{
  "dataset": "capsule endoscopy frames (Kvasir-Capsule)",
  "train_examples": 42238,
  "init": "torch_default",
  "beta2": 0.99,
  "lr": 0.0043,
  "eps": 1e-08,
  "batch_size": 48
}
Rows from block 9 of a small image classifier, named by matrix and row number. Rows with one number belong to one channel. Each number is 500 + 25 x the weight over its row's rms, rounded and kept within 0 to 999. All counts start at 0. Numbers have three digits each.
Before each channel's rows are labels from the 100 images, of 14976, where the channel reaches its highest value: "strongest on" is what is common among them. Only what is clearly more common there than usual is listed. The data: capsule endoscopy frames (Kvasir-Capsule). In brackets: how many of the 100, against the usual share in percent.
# convs1: grouped (8 groups) 3x3 conv (model.blocks.9.convs.1.weight, 288x36x3x3, each kernel summed), inputs within the group 0-35
# convs2: expand pointwise conv (model.blocks.9.convs.2.weight, 576x288x1x1, transposed), outputs 0-63

strongest on: finding: ileocecal valve (68 vs 8.8)
convs1.93:495539499508492487455479496497487430495489531533517505474500491489494504509503520490529519439474471544488475
convs2.93:510563527530528530521528547526478555528528530543528501527534532540445526527538528524513528534546555528549551524533531525544528541532507527533525536529530544525530540542552538526550527542525494

strongest on: finding: pylorus (29 vs 3.4)
convs1.21:500500501465464509490541424504523491524489538454507515492509487514491509477455513499503450503494505504519472
convs2.21:511476478481482494474476486478527476480478483478480514487501480526481479480485474493509481479428459480483482476496478479515483490487446480477451481482512483478510479488502465479502482488481493

strongest on: finding: ileocecal valve (66 vs 8.8)
convs1.70:533487498511502480487484531480505549492485496468481493519532478512486495535498434526462450471472504503509520
convs2.70:490480460485469466481461489466490494464467466466466516464468468462502464460467463467512469458518494462492492464485467461495463474461527460466506470467469489464484465506530476465497467485462513

strongest on: finding: ulcer (45 vs 1.6); finding: angiectasia (38 vs 1.8)
convs1.106:470507529518505469531520501506487516490497522518495469442508492501536525516438476488508472447495539493503486
convs2.106:522461472466471461503473493472439503474473472464476498474515475543517474475472478512477472473551487478483495474507471471468470468475508474475485483477486472473491480506496479473495474494473517

strongest on: finding: ulcer (36 vs 1.6)
convs1.25:526498535528513507498498575506522496492554482486506507481481481487497500508444485512523489482517523494544534
convs2.25:523495510486489511452504471503609451496504489510497483497487504426482508502488511529434490482478512503464474482461482506460494467491580507483491485497490463501513477459471525505464506482502453

strongest on: finding: angiectasia (46 vs 1.8)
convs1.285:417485477500495516517491513467471514536486505484501541511493505456486493455509516463532529498487484493502493
convs2.285:477483505474497509462500507503442473501501509495498480499491496503440502502498507523458492491479487499492486492529492504515494490494494504496502504497484505499510484472484497501482504475500522

strongest on: finding: angiectasia (60 vs 1.8)
convs1.152:510550508490484490533494541519484476508514496515576530464525501531481468476483492536503483517508517498506526
convs2.152:484514523494527505524523520523523531524524521522524511525473521505519522524528518527488526526500531525514499527547528523544524528523514523528514526525510521523483529517477502523524524500524523

strongest on: finding: lymphangiectasia (40 vs 1.3); finding: angiectasia (32 vs 1.8)
convs1.255:474500530519482483514547485450516524514519476538504495461508487535521439533479541487497483499515508510507489
convs2.255:496504517498520508527517526516536513516515509511519527519493510460528513516518513524515516523517549516510484524509527515564521527520504517532510505525501529518514534535480482515508517517518506

strongest on: finding: foreign body (40 vs 1.6); finding: reduced mucosal view (29 vs 6.2)
convs1.220:544500489484526503494492516496490504449491477497471496489456534503505567485509480533500510539551522489473507
convs2.220:472475489503482503530486481484517503479483498484477493482483484563542483484475483493532475478474553482484503483507481487510484474481492485473488479476496473482470481489530445481458489487486495

strongest on: finding: ulcer (58 vs 1.6)
convs1.85:476548501497500523482512496472473508502495494521489486536488500563495470495544465509505481475495435479478522
convs2.85:491498484512488504486487503485500536485487486477490565487569496490554489484484480505506494490509480485493521486457490486505489485487541486508565483488490494485523489498515523485499490512487446

strongest on: finding: angiectasia (82 vs 1.8)
convs1.269:521500491507485508498587519500491477545513490537482494499531501557496532498480524481491496492538518495521490
convs2.269:528523536503530541471529510533504519533531537530530512529503532497507534535533532495519524521512481534527499523484530536498527520532475535531474528529527530530508516506501498530507535528528500

strongest on: finding: reduced mucosal view (88 vs 6.2)
convs1.251:486545483499492490489552491525512479482473485477460497508444508502504480503486491572514507506532506490483538
convs2.251:460525525549525538500521516524531513527521528524520491528561516497489522525529523507513517517503492521504533524517527523484524523528544525520553522522491516522516520526497489524498527513522543

strongest on: finding: blood fresh (47 vs 0.9)
convs1.131:521538517489502509479471496508487497500548468509473497459520510489482436462490542516529485481460520488525498
convs2.131:518495494528494495525497516496486495499497517497498462497516498572513496496490496526538499504513513492515520500509496499491494499492597497498573487494471497497519501512508460495494499516493500

strongest on: finding: reduced mucosal view (99 vs 6.2)
convs1.55:518486499537503487528502501484487493485501505545510516509485517499572503521483591505518520492509502526506484
convs2.55:485483519463518526489522440520492449519521506502521532517453508482464517523512521449397508505449479515452486519455506519450517502517459520481478503515490469520442487456396486522461520462517513

strongest on: finding: reduced mucosal view (37 vs 6.2)
convs1.123:531517513504493482455462508492473486512522569530518469503460497501479479489499541497474482466515477505518468
convs2.123:492521507500513510476512525513482498509513510515513519511502515498475511508512512501509519517508466511510534514517512509496511512506515509511494513516512511511494513510517520507503509519513453

strongest on: finding: ileocecal valve (49 vs 8.8)
convs1.150:499488494503493500532490455503518507528515529506497444450526521474513498456527479509519511488509432508506528
convs2.150:549488459520469493556463501464492527465464474474468461471546482524569467465475464553484472476512578463513483472531476464469467480465520464485436489472500487462549487519518515468516463475467500

strongest on: finding: ileocecal valve (88 vs 8.8)
convs1.224:477509525498555522488503484485491532541504491494518480510571564486500514499483491506516493546488472495503497
convs2.224:479529511547517498478510575511496542512511522520516500516590512525595512512522516558525526531521503509555525521521524509546519533512535512539439515518516548514554536541564453513552517536517492

strongest on: finding: reduced mucosal view (99 vs 6.2)
convs1.45:499483506505478518542542511457484445479464491454485525515486497478490515495496472504533519554510493466500497
convs2.45:504491485482489491491486506484505506485485487488486519487549484490506486485487485551486490492493481487502509491535491485515488497487518486497473488488477501488485499485506477488507485491488504

strongest on: finding: foreign body (27 vs 1.6)
convs1.5:494509512516465510497482489507483464501518447538488500504496498481498529511571505531509480486468531442515515
convs2.5:505485492483487493529492473492466507491489483488488505484438485506511493489481491501495481479514484490511506478508478493487482485489501493471481488486489478491493475511485500489501491479486508

strongest on: finding: lymphangiectasia (33 vs 1.3)
convs1.264:472470516488499518524484510541527483438537496504500528479528537543469521529483487497517472505520473520515482
convs2.264:550468474454470477502475457475532457471474464463473505471474476517529472475467472492485466463481518476473461469480464472468469468472468473457463468470489463473465458484493510473470473459471479

strongest on: finding: foreign body (29 vs 1.6)
convs1.76:511514499488509535530481513498441518494506506538475551501495504502569513509497486488525512481487492439500516
convs2.76:476505500462502477477501487499495513503499504497499555501502492483534500503503500546502498501498546501480486508491499500500498499501527502500468489500487499500508503488484493501474497452501456

strongest on: finding: foreign body (38 vs 1.6)
convs1.8:503485523547459537511505520564501499516491466510518510499512469495494499493479498452509573515494489499502490
convs2.8:532531539501531528487539513536482500537539531531538504532516531476519540538533540508483531529475492541559516532498528540525532524537511537519492532533518521537478524497509510538526534529536485

strongest on: finding: lymphangiectasia (29 vs 1.3)
convs1.275:550516493513481486502497493521513485505464533425508509509482488431451492527509507529496501503479501499494504
convs2.275:543476470505477475528474517472454497477472472472476477476489471560469473469481469477491481479547478473524463485504479474558477491474506472479575477481492479474489493514515514474512471491475506

strongest on: finding: lymphangiectasia (44 vs 1.3)
convs1.151:502494495512453476508495533493475539495513504516450504517537506514502492531472439461476500547535493494505506
convs2.151:476515533474529522509529495529448522527528527523529486528509513550443532531517531550521525525537530531497517527535527534483532520527540532529507527526468513530478520495483544531493529501532459

strongest on: finding: angiectasia (67 vs 1.8)
convs1.157:477488476502515490562498496488532493554504521502462461451507495451505531488493484463494515511491475514496522
convs2.157:493483480489478475499480480482508469480481484482478494476486480513474480481476481451484477473499491481479494473492473483513478470478499480475475479475478476479492470488482497480478480482479498

strongest on: finding: ileocecal valve (70 vs 8.8)
convs1.135:507512508493514458485460497516541525519491440499480504475474509504484477498513453506454508450504502538525499
convs2.135:502538528536522534535525532526493528523524532530522531528514527471504524524517527506494525523495449525547539520523526527523526527525483528528521523522509522526526531510532540527537523521525477

strongest on: finding: angiectasia (37 vs 1.8)
convs1.146:487523502492468490518491561482462513523513458494453506515530521493488460527529494456514492505537529486516504
convs2.146:438494499579493518546490510495511497494493503512494509493460506482531500497500502483548489498533468496493481489497494497503489479499480496503503520495500492492523488492521500494503499503489527

strongest on: finding: reduced mucosal view (82 vs 6.2)
convs1.183:521492500467467501485514509511457497510526564480529532549527480506465468534530494496525522487500495497522522
convs2.183:454497509523504521488508526509500512506511492510506515506451516555501504505501510448501502508519493505475512505492498510577506490501497507505474505505500459508476501478500516508482511504509481

strongest on: finding: foreign body (30 vs 1.6)
convs1.7:515502464547463532515479537536546501542517535534497504516520499523502509530506494483497486451489506491531512
convs2.7:443482461473465450481462500461560513461461462473462509462459470496476460467469466467569467481472486461487515476540473461472463479467542466485473459472466486461533490533498501464486463477464518

strongest on: finding: angiectasia (39 vs 1.8)
convs1.159:511505548477489519468506476491572471474487505533508550526488497508452547491498489518504477511501501506510485
convs2.159:505504500498504504494503517501500524502503497504505490505506499547497499500502499445525507513491485500502516510485509498506507514501498501508488502505490506504486517510499462500510506506505477

strongest on: finding: ulcer (30 vs 1.6); finding: angiectasia (26 vs 1.8)
convs1.158:475535522479505485472505518506478467512487495510562542525496484530532507484523527540495519505473553482496480
convs2.158:480523514508517517485511516514490473514512519517513505518507504467471510515518508481487520518473460509488498523501523512478519517517478512523532500516484511514486524474490516515471511508513511

strongest on: finding: angiectasia (42 vs 1.8)
convs1.145:506547467521510512495532464525488530474515512485548501502521475491474450491506467544498484499452524515497509
convs2.145:514500491480489490530487490490467467486486498496486504490457491455568491495495498485491485497461473488507488493469492492492489499492482491489570491493501498489502481479468453491506492459486484

strongest on: finding: ileocecal valve (90 vs 8.8)
convs1.247:438507488512580535492543504517493482491479501503512508493519496526517505504502469475450517468478497500510502
convs2.247:490482450512466463485455538454492517460459447461461486459544458499481455454471460534491475475513508451499528470520475456506462486455504454484499462466468495459550497541531472455507459512457512

strongest on: finding: lymphangiectasia (51 vs 1.3)
convs1.178:522531474503497504513491554523509513479492491502433489522531468474502453503524454506492479484516540507496519
convs2.178:455513487504490478505489530490473529490489493500490478490562493458469491484486495486546489488508467487517520485513490489513488496483520487496515498486511516488477491512516468486548492511488470

strongest on: finding: reduced mucosal view (56 vs 6.2)
convs1.133:516530505493527483446457521519464504526490503558476510486457501520483433493514490507508486506481489498496499
convs2.133:492514523516523528460522518522489487523522520514523511515517518507477519519519523558480523521544482517503506524499523522513518516517466523515538517523527516523466517510527516521512523544519452

strongest on: finding: reduced mucosal view (96 vs 6.2)
convs1.63:446505478462489512516493500495503517502519531491486476516485529519498549520526468482459486501478495427517504
convs2.63:468542514502519510538516567517488565519516524525520562521588535507545518511522519485459530530560575515563571525546527516553518537517548516532539532526540549516580539577578557514574519559515435

strongest on: finding: angiectasia (57 vs 1.8)
convs1.179:499542494523493501485489525475476511537528501500576488481532485500543481532516456502494492521502543514512504
convs2.179:497501480515489489500476529481491531480480486495481513485486479507522483482495480485506495504541504481528483495528501479529491498488543482511498477493495494482495512530518507481526480516484499

strongest on: finding: pylorus (25 vs 3.4)
convs1.120:525531495493518473467426517493515487510498468544467493473524495499497479491506451482473493469481485503516465
convs2.120:528528527535534529516534540535450540534534541533535517529542527459542533531533531550475537537533486526539531534515537531499528535530494530537541531533516515531507531523505543526518531545529509

strongest on: finding: angiectasia (54 vs 1.8)
convs1.271:570531485522505471486532524478524483522468522488511534495491500502509516544492542512480488489461484488514537
convs2.271:463510525496524524497526495526539484524523510521523534523509515505498525526521525555522516514545495528500482520498517525510521518521430526508465523518527489524522508491483519525489523533522486

strongest on: finding: pylorus (43 vs 3.4)
convs1.33:506469511563456496521489545519479514505537486508530500498478490493489528466502497482524560511492532522497519
convs2.33:507485513442495503554508458510565465505508502499503436495436503536544509505496504473463496489491522508504503478485485512461497476499482510468521497491484480503519463458452543507491504458505495

strongest on: finding: ileocecal valve (55 vs 8.8)
convs1.232:538501480504550481510474488502481501558486506503557484531569494501497519472510482511470493487480479508504500
convs2.232:480503529537527508488529509533474510532529526508530543530502513473448529530522521521493523523508488525476527523517521528485529514532496528532550538525530526530467516467462595530514529491527504

strongest on: finding: angiectasia (59 vs 1.8)
convs1.153:506518503490506516547491483524480472528519507505545542454536525530489489483485493501537502466493563501512491
convs2.153:466514528481529518480531480529484473526527514522530498526516513506473526528529532492510523518496528528490496522482531525477529527527460526519547519526520499530498507502485501523499530508531451

strongest on: finding: ileocecal valve (79 vs 8.8)
convs1.212:510506481509500563478504513491525485465485514533506466458507546509522483514507511492450478507533502464477533
convs2.212:468529539529540524501536530539472548537538538534536493538451521488513537538541540515533537539510514535519526538522540539517539542539495538548548531541520534537539538520469496537515535533536471

strongest on: finding: foreign body (56 vs 1.6)
convs1.86:513509503499537498517495506497562514499492506517487537530509492536523479518563523489486518548517497549526507
convs2.86:526521522502522519505523514522488504523523515520523520523506517494500522521524519511521525517507496523518519527516521520506524524522502522518507521525521516524505519519504506523518521515524505

strongest on: finding: foreign body (38 vs 1.6)
convs1.28:502481530491488453541495515540465507505526508510465536495495500483495479480503515514522491504488551493477572
convs2.28:457510509531507504466509533514587532512508513509511467509495520428480508505510517417544520506473475505520513504520506509516506507511512508509486531508524501506444520493508539506512505496506517

strongest on: finding: ulcer (32 vs 1.6)
convs1.142:534523529497529485461468519487472491527460507511476490477465502480516473502496477467455480500465540487502460
convs2.142:514488512525517513506518511512465509517515511503516520514518513529530512512515514514483512501558496517506495512528515513478513519516526512505495508516508501514509512516497510516500516496514530

strongest on: finding: ileocecal valve (33 vs 8.8)
convs1.22:502476494533498526492486542484556534500514486524513498508507508539508517532448519462523492487520506481498556
convs2.22:453493516482512514455519468516466452513519505503517468514437507451465517513510517475466507495514507512472493505456496519499508490512453517485499509509527489516468477476475491515487518455515428

strongest on: finding: reduced mucosal view (87 vs 6.2)
convs1.59:488511501486521544520515528476514502493511542516464501514515485480461441501497474495526516491441503458478477
convs2.59:472511500529503495520505534504478514504501508505505509503563508508565497504500498461492502517506484498536522514524511501506509506499540497511545508507512511504504520571522513502511498511505423

strongest on: finding: ileocecal valve (80 vs 8.8)
convs1.217:570496513476518538498499505495486495481483477476487506475542549494504550507476502507520534552492512488519497
convs2.217:533472496468490496486498487493478487495497492490496513490512502486511496499489495481493491507543490495527477504495494493488490500493488495476452501499484483496522494491485492495482489467494470

strongest on: finding: ileocecal valve (47 vs 8.8)
convs1.124:486528481501532471480480504509508506496496428514478493494477500507511482508536443495431494521477512500497527
convs2.124:472521511527518503482512503515487480512512504516515474514515506507565510510515516542452517516499502511509511516512517509501515518511500509510499510512500525513477514504480536512501513499514518

strongest on: finding: ileocecal valve (37 vs 8.8)
convs1.278:521531488490495506512468512509482518572451513475477494536495505505503488450482465504493490513444480490512492
convs2.278:502507493511500493498498538495492499498495497495498514496532502488465495497502493480520501506527519493522510505523502492522498506497541496509473502496497512497568505542532547495545495501497488

strongest on: finding: foreign body (26 vs 1.6)
convs1.216:488487511503487494502481508502473494440504497478510486492447478498521462492526477468500524428513512453506485
convs2.216:505517512513511505492514514513497505516513516516512486514488514502459514514513514549472511510525462512514512514493512515523510509513497513513480523512510506514507506505494505513512513510514491

strongest on: finding: reduced mucosal view (100 vs 6.2)
convs1.54:515474468497500511499488520484484505506513531504496507508460529519527511485506583507523513498441510472453495
convs2.54:484492484526484495508485516483548507485483489478484542486530496516457484486488482480538488492538524488511521495496491485517486489485540485495519501488513516484503501531550487484524486520484433

strongest on: finding: foreign body (40 vs 1.6)
convs1.253:534540509493511508496522537495454520524438484568505503522461482471513473507496507499504499502492464492505497
convs2.253:498513531568527530503527530529514498523529531533524453524464516517444533526526546483477533523542513525539551512531531531515522525533470536536540519531522529529543514493535551528563527511522488

strongest on: finding: ileocecal valve (34 vs 8.8); finding: ulcer (26 vs 1.6)
convs1.19:520475544570474482514491555517530522470524472498525501484498480481537520494481486531515491511510518490497523
convs2.19:548500502521503481527502493499588502504499485498505476500440504526485499502497498465526498500529515494496509505533502500525508512498529501508470516503491506503544510472490487503496499489506516

strongest on: finding: foreign body (27 vs 1.6)
convs1.91:482524482525536484482496511470443492498489508495508506500524495499470522511461473487507469433507481446473496
convs2.91:474510500488503490500504516502487470498502483501506474499457497465486499500508503500495512514480456499487534506514508498508500519496457498514524515514533508499448509503491572498494496505501450

strongest on: finding: ulcer (54 vs 1.6); finding: angiectasia (25 vs 1.8)
convs1.156:499529503514506478423479516468527496476498485504545543536538500517477472516490487510499498506476536493505472
convs2.156:489480495488497487452496481494524457495495473497498522501484493508480492494493496498518492501509549497473482500481498494496500490500512495493475485498479493497522497501451481495463492510499501

strongest on: finding: foreign body (38 vs 1.6); finding: reduced mucosal view (28 vs 6.2); finding: ileocecal valve (28 vs 8.8)
convs1.266:488535485507497522512517522519494518547465538477497509550477507424495475505496496480481518500456519496515508
convs2.266:544526531518541511525537528533495504535537531532539511535470536493455531533533531514470540540460522533532548542544543533493538539536516534529558525541525549537521545526506504534554535549537503

strongest on: finding: foreign body (29 vs 1.6)
convs1.149:497470466523520526453519492525473492513509524500445494521514492460492461516478478494532512507480510532461462
convs2.149:515471480494472468493480462481521449478479481473479446472492475525479482480469479493485474469499514477484480478480468482465472463476462476456488483478478472475476461445469475480490476454472493

strongest on: finding: reduced mucosal view (63 vs 6.2)
convs1.181:521484515530479477503513514511463525476506495491525513497485561509499510518524487494565484486506480549553493
convs2.181:546537512493518492533510544514469516511512517524513583517518508480505512508513515544530517521458495514523557511506523511493511541512500512535477522515537523511515528527548497510517519524511484

strongest on: finding: lymphangiectasia (46 vs 1.3)
convs1.263:478540469514569470504496500485486525450521468499471480498465513486475461508514530515515517527499488479523496
convs2.263:489498493573495509506492516495512500495491497491492485497508489477510493495498493534535499500526525485496513500490498493505494496494507494506467494500491486495526497485485538493503496493494526

strongest on: finding: reduced mucosal view (99 vs 6.2)
convs1.69:491491503505481493513503548484480468498446553478495490527497486522537476499451500507535501488440507490505480
convs2.69:485515516497497517530512480513455466503509520500508493507488512492473510512497517472528502494489537513489527502451500517461506474502485517497496514504514494507491483464471563513493508519515463

strongest on: finding: pylorus (30 vs 3.4); finding: blood fresh (27 vs 0.9)
convs1.125:510521485500482533454443525485516511529495534528475493480491493503477498497516457508469500466465489477527450
convs2.125:471493509499498511518505463505510454500505509501501507498486508532524506508488505508430493491467468506482483496467489508498497477503446506492490501502538509503474477457433571508468507478504495

strongest on: finding: foreign body (58 vs 1.6)
convs1.90:532507500489529530510502492488547525500511503523488524567496496546498478496551546491507531516510493513534521
convs2.90:499518531502531529496533502531494506532531524525533500530495534505490533532527536517483525528517510532526497530503524532513530523532516533515521527530515520531514515508501489532518532525531478

strongest on: finding: reduced mucosal view (49 vs 6.2); finding: pylorus (36 vs 3.4)
convs1.198:498496480515486468503515512508465546505511469495489500490492466502491528487548495494548509515490480544559451
convs2.198:513487484511487463489488520488477489492491470499489503485533479554492487483486479509520486484538510485512535476509485484518487489489549487496517506485503500488532483569579512482545491562489442

strongest on: finding: reduced mucosal view (54 vs 6.2); finding: ileocecal valve (46 vs 8.8)
convs1.6:486519455432518499490500441472491489510471518514482503494498531508508540477541491482501450504500511486499479
convs2.6:473538536538533529526533536533507533533534540536534505531549533512510534534531537466520538531513522533534536533525533533508532532534623533525526536535543535534556532555522525535540534531535459

strongest on: finding: lymphangiectasia (27 vs 1.3); finding: ileocecal valve (26 vs 8.8)
convs1.0:499515544508519555503510508565498464508472505494526490504490532493485547499503471532507448511506498481519522
convs2.0:523486520492512529481520463520526450517519502508517514515472507481480520519505514502509509502462498521481490508480504521471515495514470520498483496512490491518524493448460471519475515469517453

strongest on: finding: foreign body (27 vs 1.6)
convs1.254:428470519488522498490543495498509514452532516558525515506485511474506496461525496489533498492518497524494498
convs2.254:489543540506540523520538544540521497541538546534536515538502532460406542545542538543452536544541454543525521541522540542534536535540526543551506526539506530539499527490493467540535538514536502

strongest on: finding: lymphangiectasia (50 vs 1.3); finding: pylorus (30 vs 3.4)
convs1.17:495506528462527517497518494457555499517493528490532498505477488469498505502433492474486460522511500507513453
convs2.17:485481487503482501467484473485473490483484484490480476483489482522488488486486483566516470472510522484463467478455475488527482472484504486490483485484464484482484468467516520484452488491484505

strongest on: finding: foreign body (31 vs 1.6)
convs1.257:471500496494496502503554535501513526520476459543510523505457510437517477471500509506498477495449486504501518
convs2.257:502497508513500500503506479506498508505505506497503455499506510530597507509507506512542493494481509510503502494484491508514503487498499509493504504496520503504538482479476492505499505480505492

strongest on: finding: angiectasia (29 vs 1.8)
convs1.283:501498505486469560500538491503489480505520465560465477543509507543487479479489501489502521491544507524496478
convs2.283:516488492543506516480493555494506528497492506487498557504472499552508493496508498546524510519561495487499542505525517492530506510495508494528563490502523508498490521547536512493525500525499506

strongest on: finding: ileocecal valve (38 vs 8.8)
convs1.97:529504499519544475503477495491430493503506494507497496490508507506490505515500476486476500422489480486435495
convs2.97:525495508448511516499508483509486494507508502503507545515485502474521506508510506479487505509491513510485504508521508509514513499511444508504498507509497491510500505481499515508482513502509520

strongest on: finding: pylorus (35 vs 3.4)
convs1.34:495484542545490545525495538499508506508574466483496509485496471488500505517501519544508519483502512494534534
convs2.34:543500514518506525490511482513515475508509498518510521504490521505520515512499517499490504504453458511487491502521502516488507489505500512506502510507495493508510505492501506510490502446508510

strongest on: finding: ileocecal valve (77 vs 8.8)
convs1.51:516501506505505528499501510474510531469498490488503509536491473451452469511505439488500497539454516457526508
convs2.51:494487503489501493479503472503503455501502496500501500504482498493508503507499508488480490496451515502466477496454498504459502493503459506494489495500485483503504487487485504506482502483503485