config.toml
crop_scale_min = 0.7
hidden_act = "relu"
weight_standardization = false
channel_attention = "se"
kernel_size = 3
widths = [192, 336, 576, 1024]
optimizer = "soap"
beta2 = 0.99
learning_rate = 0.0043
shampoo_beta = 0.95
adamw_lr_other_params = 0.002
max_steps = 5600
final_lr_fraction = 0
warmup_steps = 110
weight_decay = 0.3
Rows from block 2 of a small image classifier, named by matrix and row number. Rows with one number belong to one channel. Each number is 500 + 25 x the weight over its row's rms, rounded and kept within 0 to 999. All counts start at 0. Numbers have three digits each.
Before each channel's rows are labels from the 100 images, of 14976, where the channel reaches its highest value: "place" is the part of the image that holds the peak. Only what is clearly more common there than usual is listed. The data: capsule endoscopy frames (Kvasir-Capsule). In brackets: how many of the 100, against the usual share in percent.
# convs1: grouped (8 groups) 3x3 conv (model.blocks.2.convs.1.weight, 96x12x3x3, each kernel summed), inputs within the group 0-11
# convs2: expand pointwise conv (model.blocks.2.convs.2.weight, 192x96x1x1, transposed), outputs 0-95

place: top left (28 vs 11.8)
convs1.60:536486490550493510481482500450497508
convs2.60:490514497464466530483478487502544514547506513449501509521503510471525509550543512481516493523522527492522458451504490519510498486496505514504465488472468507492459514498509468517503507479529453535496478543472479483432514452484515489462499511511530490492504489508511514497513507534514514488

place: bottom left (37 vs 11.8)
convs1.9:493478493536446468502470496488478486
convs2.9:506523497510554514510490483509469504493506498484478544458510498461468515506505498524447480509488521480491492521548539524489517515534494514453510532526508514515549512472520490515492485479503500500520535500484524480500492551486473439487484500481480472509532491488484561531495469519498548472

place: bottom left (86 vs 11.8)
convs1.41:504513512463501498510481443456498488
convs2.41:504503500514527497482517475477495470524496504523480519481503504534482493482492528542498490486509549508539515531424477502487510526596504459488515457529488509496501469453485482474527541512542470467534535487475493462520477475561508483517521513529478510499469477452542483497488488496497527555

place: bottom left (65 vs 11.8)
convs1.46:501505511479538497487502444466505469
convs2.46:485484500504525516495546481512524481528521463535503510452493477491476504521470500485478508453525545532499459457537522499508514491522503502515518520516496499514481478496492461535556511479471513503509482508545479515505486508538466507454485479483489471478474478482533485464513523504471535501

place: bottom right (38 vs 11.8)
convs1.79:519481476510514470467520506472448497
convs2.79:515480476506501478523533499465484469544528496503499500485477484524515505508465510494500513484505504481487441556544529509504477499516486497510474538472518507558546563535464508533492485477504480491535484479569495444497485474494500511478512506482514481523462494483469504491508481520464484519

place: bottom right (67 vs 11.8)
convs1.18:490515491501483512481486527496565534
convs2.18:491523486489528500495506550545498518475476514512521463519533491481474486499525482509540491465514512515462497499523447512529496506515520490494511548500481459514490435465520486499541481520508516536533505543472500515542480471554507516478504508521522517502509489524521510512476490505512487522

place: bottom right (29 vs 11.8)
convs1.15:563481486484459478499509495520509503
convs2.15:491436509498489508529499503523514474479473499507507503492557513482503502472517519467535501491512461499494481507478504525453492491507463495526489507563516536492428506480479505455516527514481492459495560542504503508512496449532493494466513510498525512489465499495491498480531512511543499524

place: bottom right (91 vs 11.8)
convs1.49:477497503496543506471537524498526540
convs2.49:512504487481496507502485514529481516480519477466495495495491508530446521512495520491523511513511471457523515513493518503524512499417500471516499507502503474484478489474512501509478465512481493519487506493479510506460526510458515502520488497562505459539516517499463510472485510506505500490

place: bottom left (34 vs 11.8)
convs1.10:492441482512470465483512523516490490
convs2.10:491490509557503523498482477528477444459526487519507523522496478545497512514519504489517481515513490522508494478510485520522508504523509521476521527499521516494492528449535483549499460497516505485545507466510526510507487499511519488491507469457495502523480499495478532490529544531487526433

place: top right (54 vs 11.8)
convs1.71:475511501494482450536516487477480535
convs2.71:511467471502517528497546488494448493506469485533466492517483442502511517507518493515534506487526490526496456463522448523522490541504508477513506508529497474481518542485554495515548495524519492484506542535492502512460508534507484488519502540519507471529487487504472474541492528507462521519

place: bottom left (46 vs 11.8)
convs1.38:483513506461518514493487448457496487
convs2.38:455457474482493484494535499510509478518510487480506480467476504504511498496464503521504473451498495493569511499494502491505533491492556479475490500474489549480563454487483512491522503604523510521535506517503470487498457490560496500481469509516491487509491468456492526511498487472481502504

place: bottom left (28 vs 11.8)
convs1.30:514498516478480539508505509464502444
convs2.30:499485515483555509460521506519561481530507494499528481461503533492544530544464484498468455486509518457519523539503467470495525512494514533490518481490488540501477502571476535516528529473494432517520520530512522490506492486490495502501499466498522492494498507482496501496508475486483519445

place: bottom left (59 vs 11.8)
convs1.56:469529492510474496496548465502536498
convs2.56:488508546528568504459487530500481506523499546507492525525518488506516520512483484499506509511476526501495475477480463464471521520523503503475496501471503505493450494517525509465543540499516481514508477473474500493503488441459475491474496489475501475550477523496535538462542505491498560488

place: bottom right (35 vs 11.8); top left (32 vs 11.8)
convs1.66:509440514511535518498466485482513493
convs2.66:533491525490479502528466516504536506502490504485538512497468495516476531530491489496472507474484473479495526501507478540500539481449464444535482549508518463515476539493485502461517538526501508487495528496570482547514503482560494478484540505518483478512505507474550477478487526526483498552

place: centre (33 vs 9.8)
convs1.51:500507445497486542490522499512485461
convs2.51:515548498489574495491528504511476511482546516478554446543488497506490485491496503486497512531524499529486520521488467500512507511520514493453479536527511452491502506462477466484520535455505508468509493493561512473486520500508493497531504488503481508513493494569469466520488496486523547508

place: centre (28 vs 9.8)
convs1.53:484506438520500502510535495520525475
convs2.53:495503470476463447512502527505494497498511418501499518487519466484519505527501490513518533525485467503509501563520464522496507495498515488553502462457506534509510516471458495493492447498447528512511520494455515462495494536481455523507558491551471457522565519511522505509493495451510500515

place: bottom right (80 vs 11.8)
convs1.16:489516487477467532487460488519474538
convs2.16:497524486514542513538509498489483520489525490512501482501500485500506469489520507515483502469533484523514497481521482451449508507500507483497538478483465474538503466521538482475556495517547485516529506521485520535498515524529520528457461501531489491515509515512476515514496544475529526494

place: bottom left (35 vs 11.8)
convs1.1:481527484491563490507475508492483469
convs2.1:495522478523504506473487511499531461507519503461504512496485522505522466501522534473517539520504474500493540458514497496494486466445466504488514511504484556499483509486532457477448499495529496545524502474499465540536513448510512501523531462535493491521505519490474478441534498462450543454

place: bottom right (87 vs 11.8)
convs1.55:488543502520521465479489513476534532
convs2.55:492492529531510518479507472518525447459497462468518518494511495521523481529499515485520497496507498522500489546528518490506538509471515480499495483478493496489458543504532465458521484457510527485496512506505524517502491474467502491436499492462478505491511509512513507492535473514508500498

place: bottom left (38 vs 11.8)
convs1.3:515515534488543502460497536489474484
convs2.3:493484494492469503478491496506463546527487568504510464520495494529458484480525475528490509513487499488498545509541438527491503482456457528490500518506536519492450547544486489477505504473499460491499504509528549495508526488486523474529488516550483485495516525477466528473490467517460507511

place: bottom left (63 vs 11.8)
convs1.47:510464489448492483499457488527489497
convs2.47:486490548474471477502488512499550528491500493526466479502515496497471485481495533495460512496459492494472507542446504495478514491415481485517514508474484560482531519532476491522500549513519474481486508478453524474466470551465527501505500484471521460509522531445497485514467492449478494445

place: bottom left (39 vs 11.8)
convs1.8:495523473480511466453489536512521482
convs2.8:495475487528507511483500496533494502472518569540452494490479494523516505467480480489537487533505470479521474505502467538497508491509470500493527458477513538495488530536517497438511490540471523494498525508512503539510494504489506478514513540506484526523465555503519510458449502521500533505

place: bottom left (53 vs 11.8)
convs1.36:485486522458494506507489459450498482
convs2.36:523482476530493526509526470501475505470489482497484494495530493479502499495486472467494458476507483495456466517493481507501472490504478507499469522468485502526505495489504517476469534551478458495539534458480523519504503490544508509535527516477503535516488484450465520508490483481449564474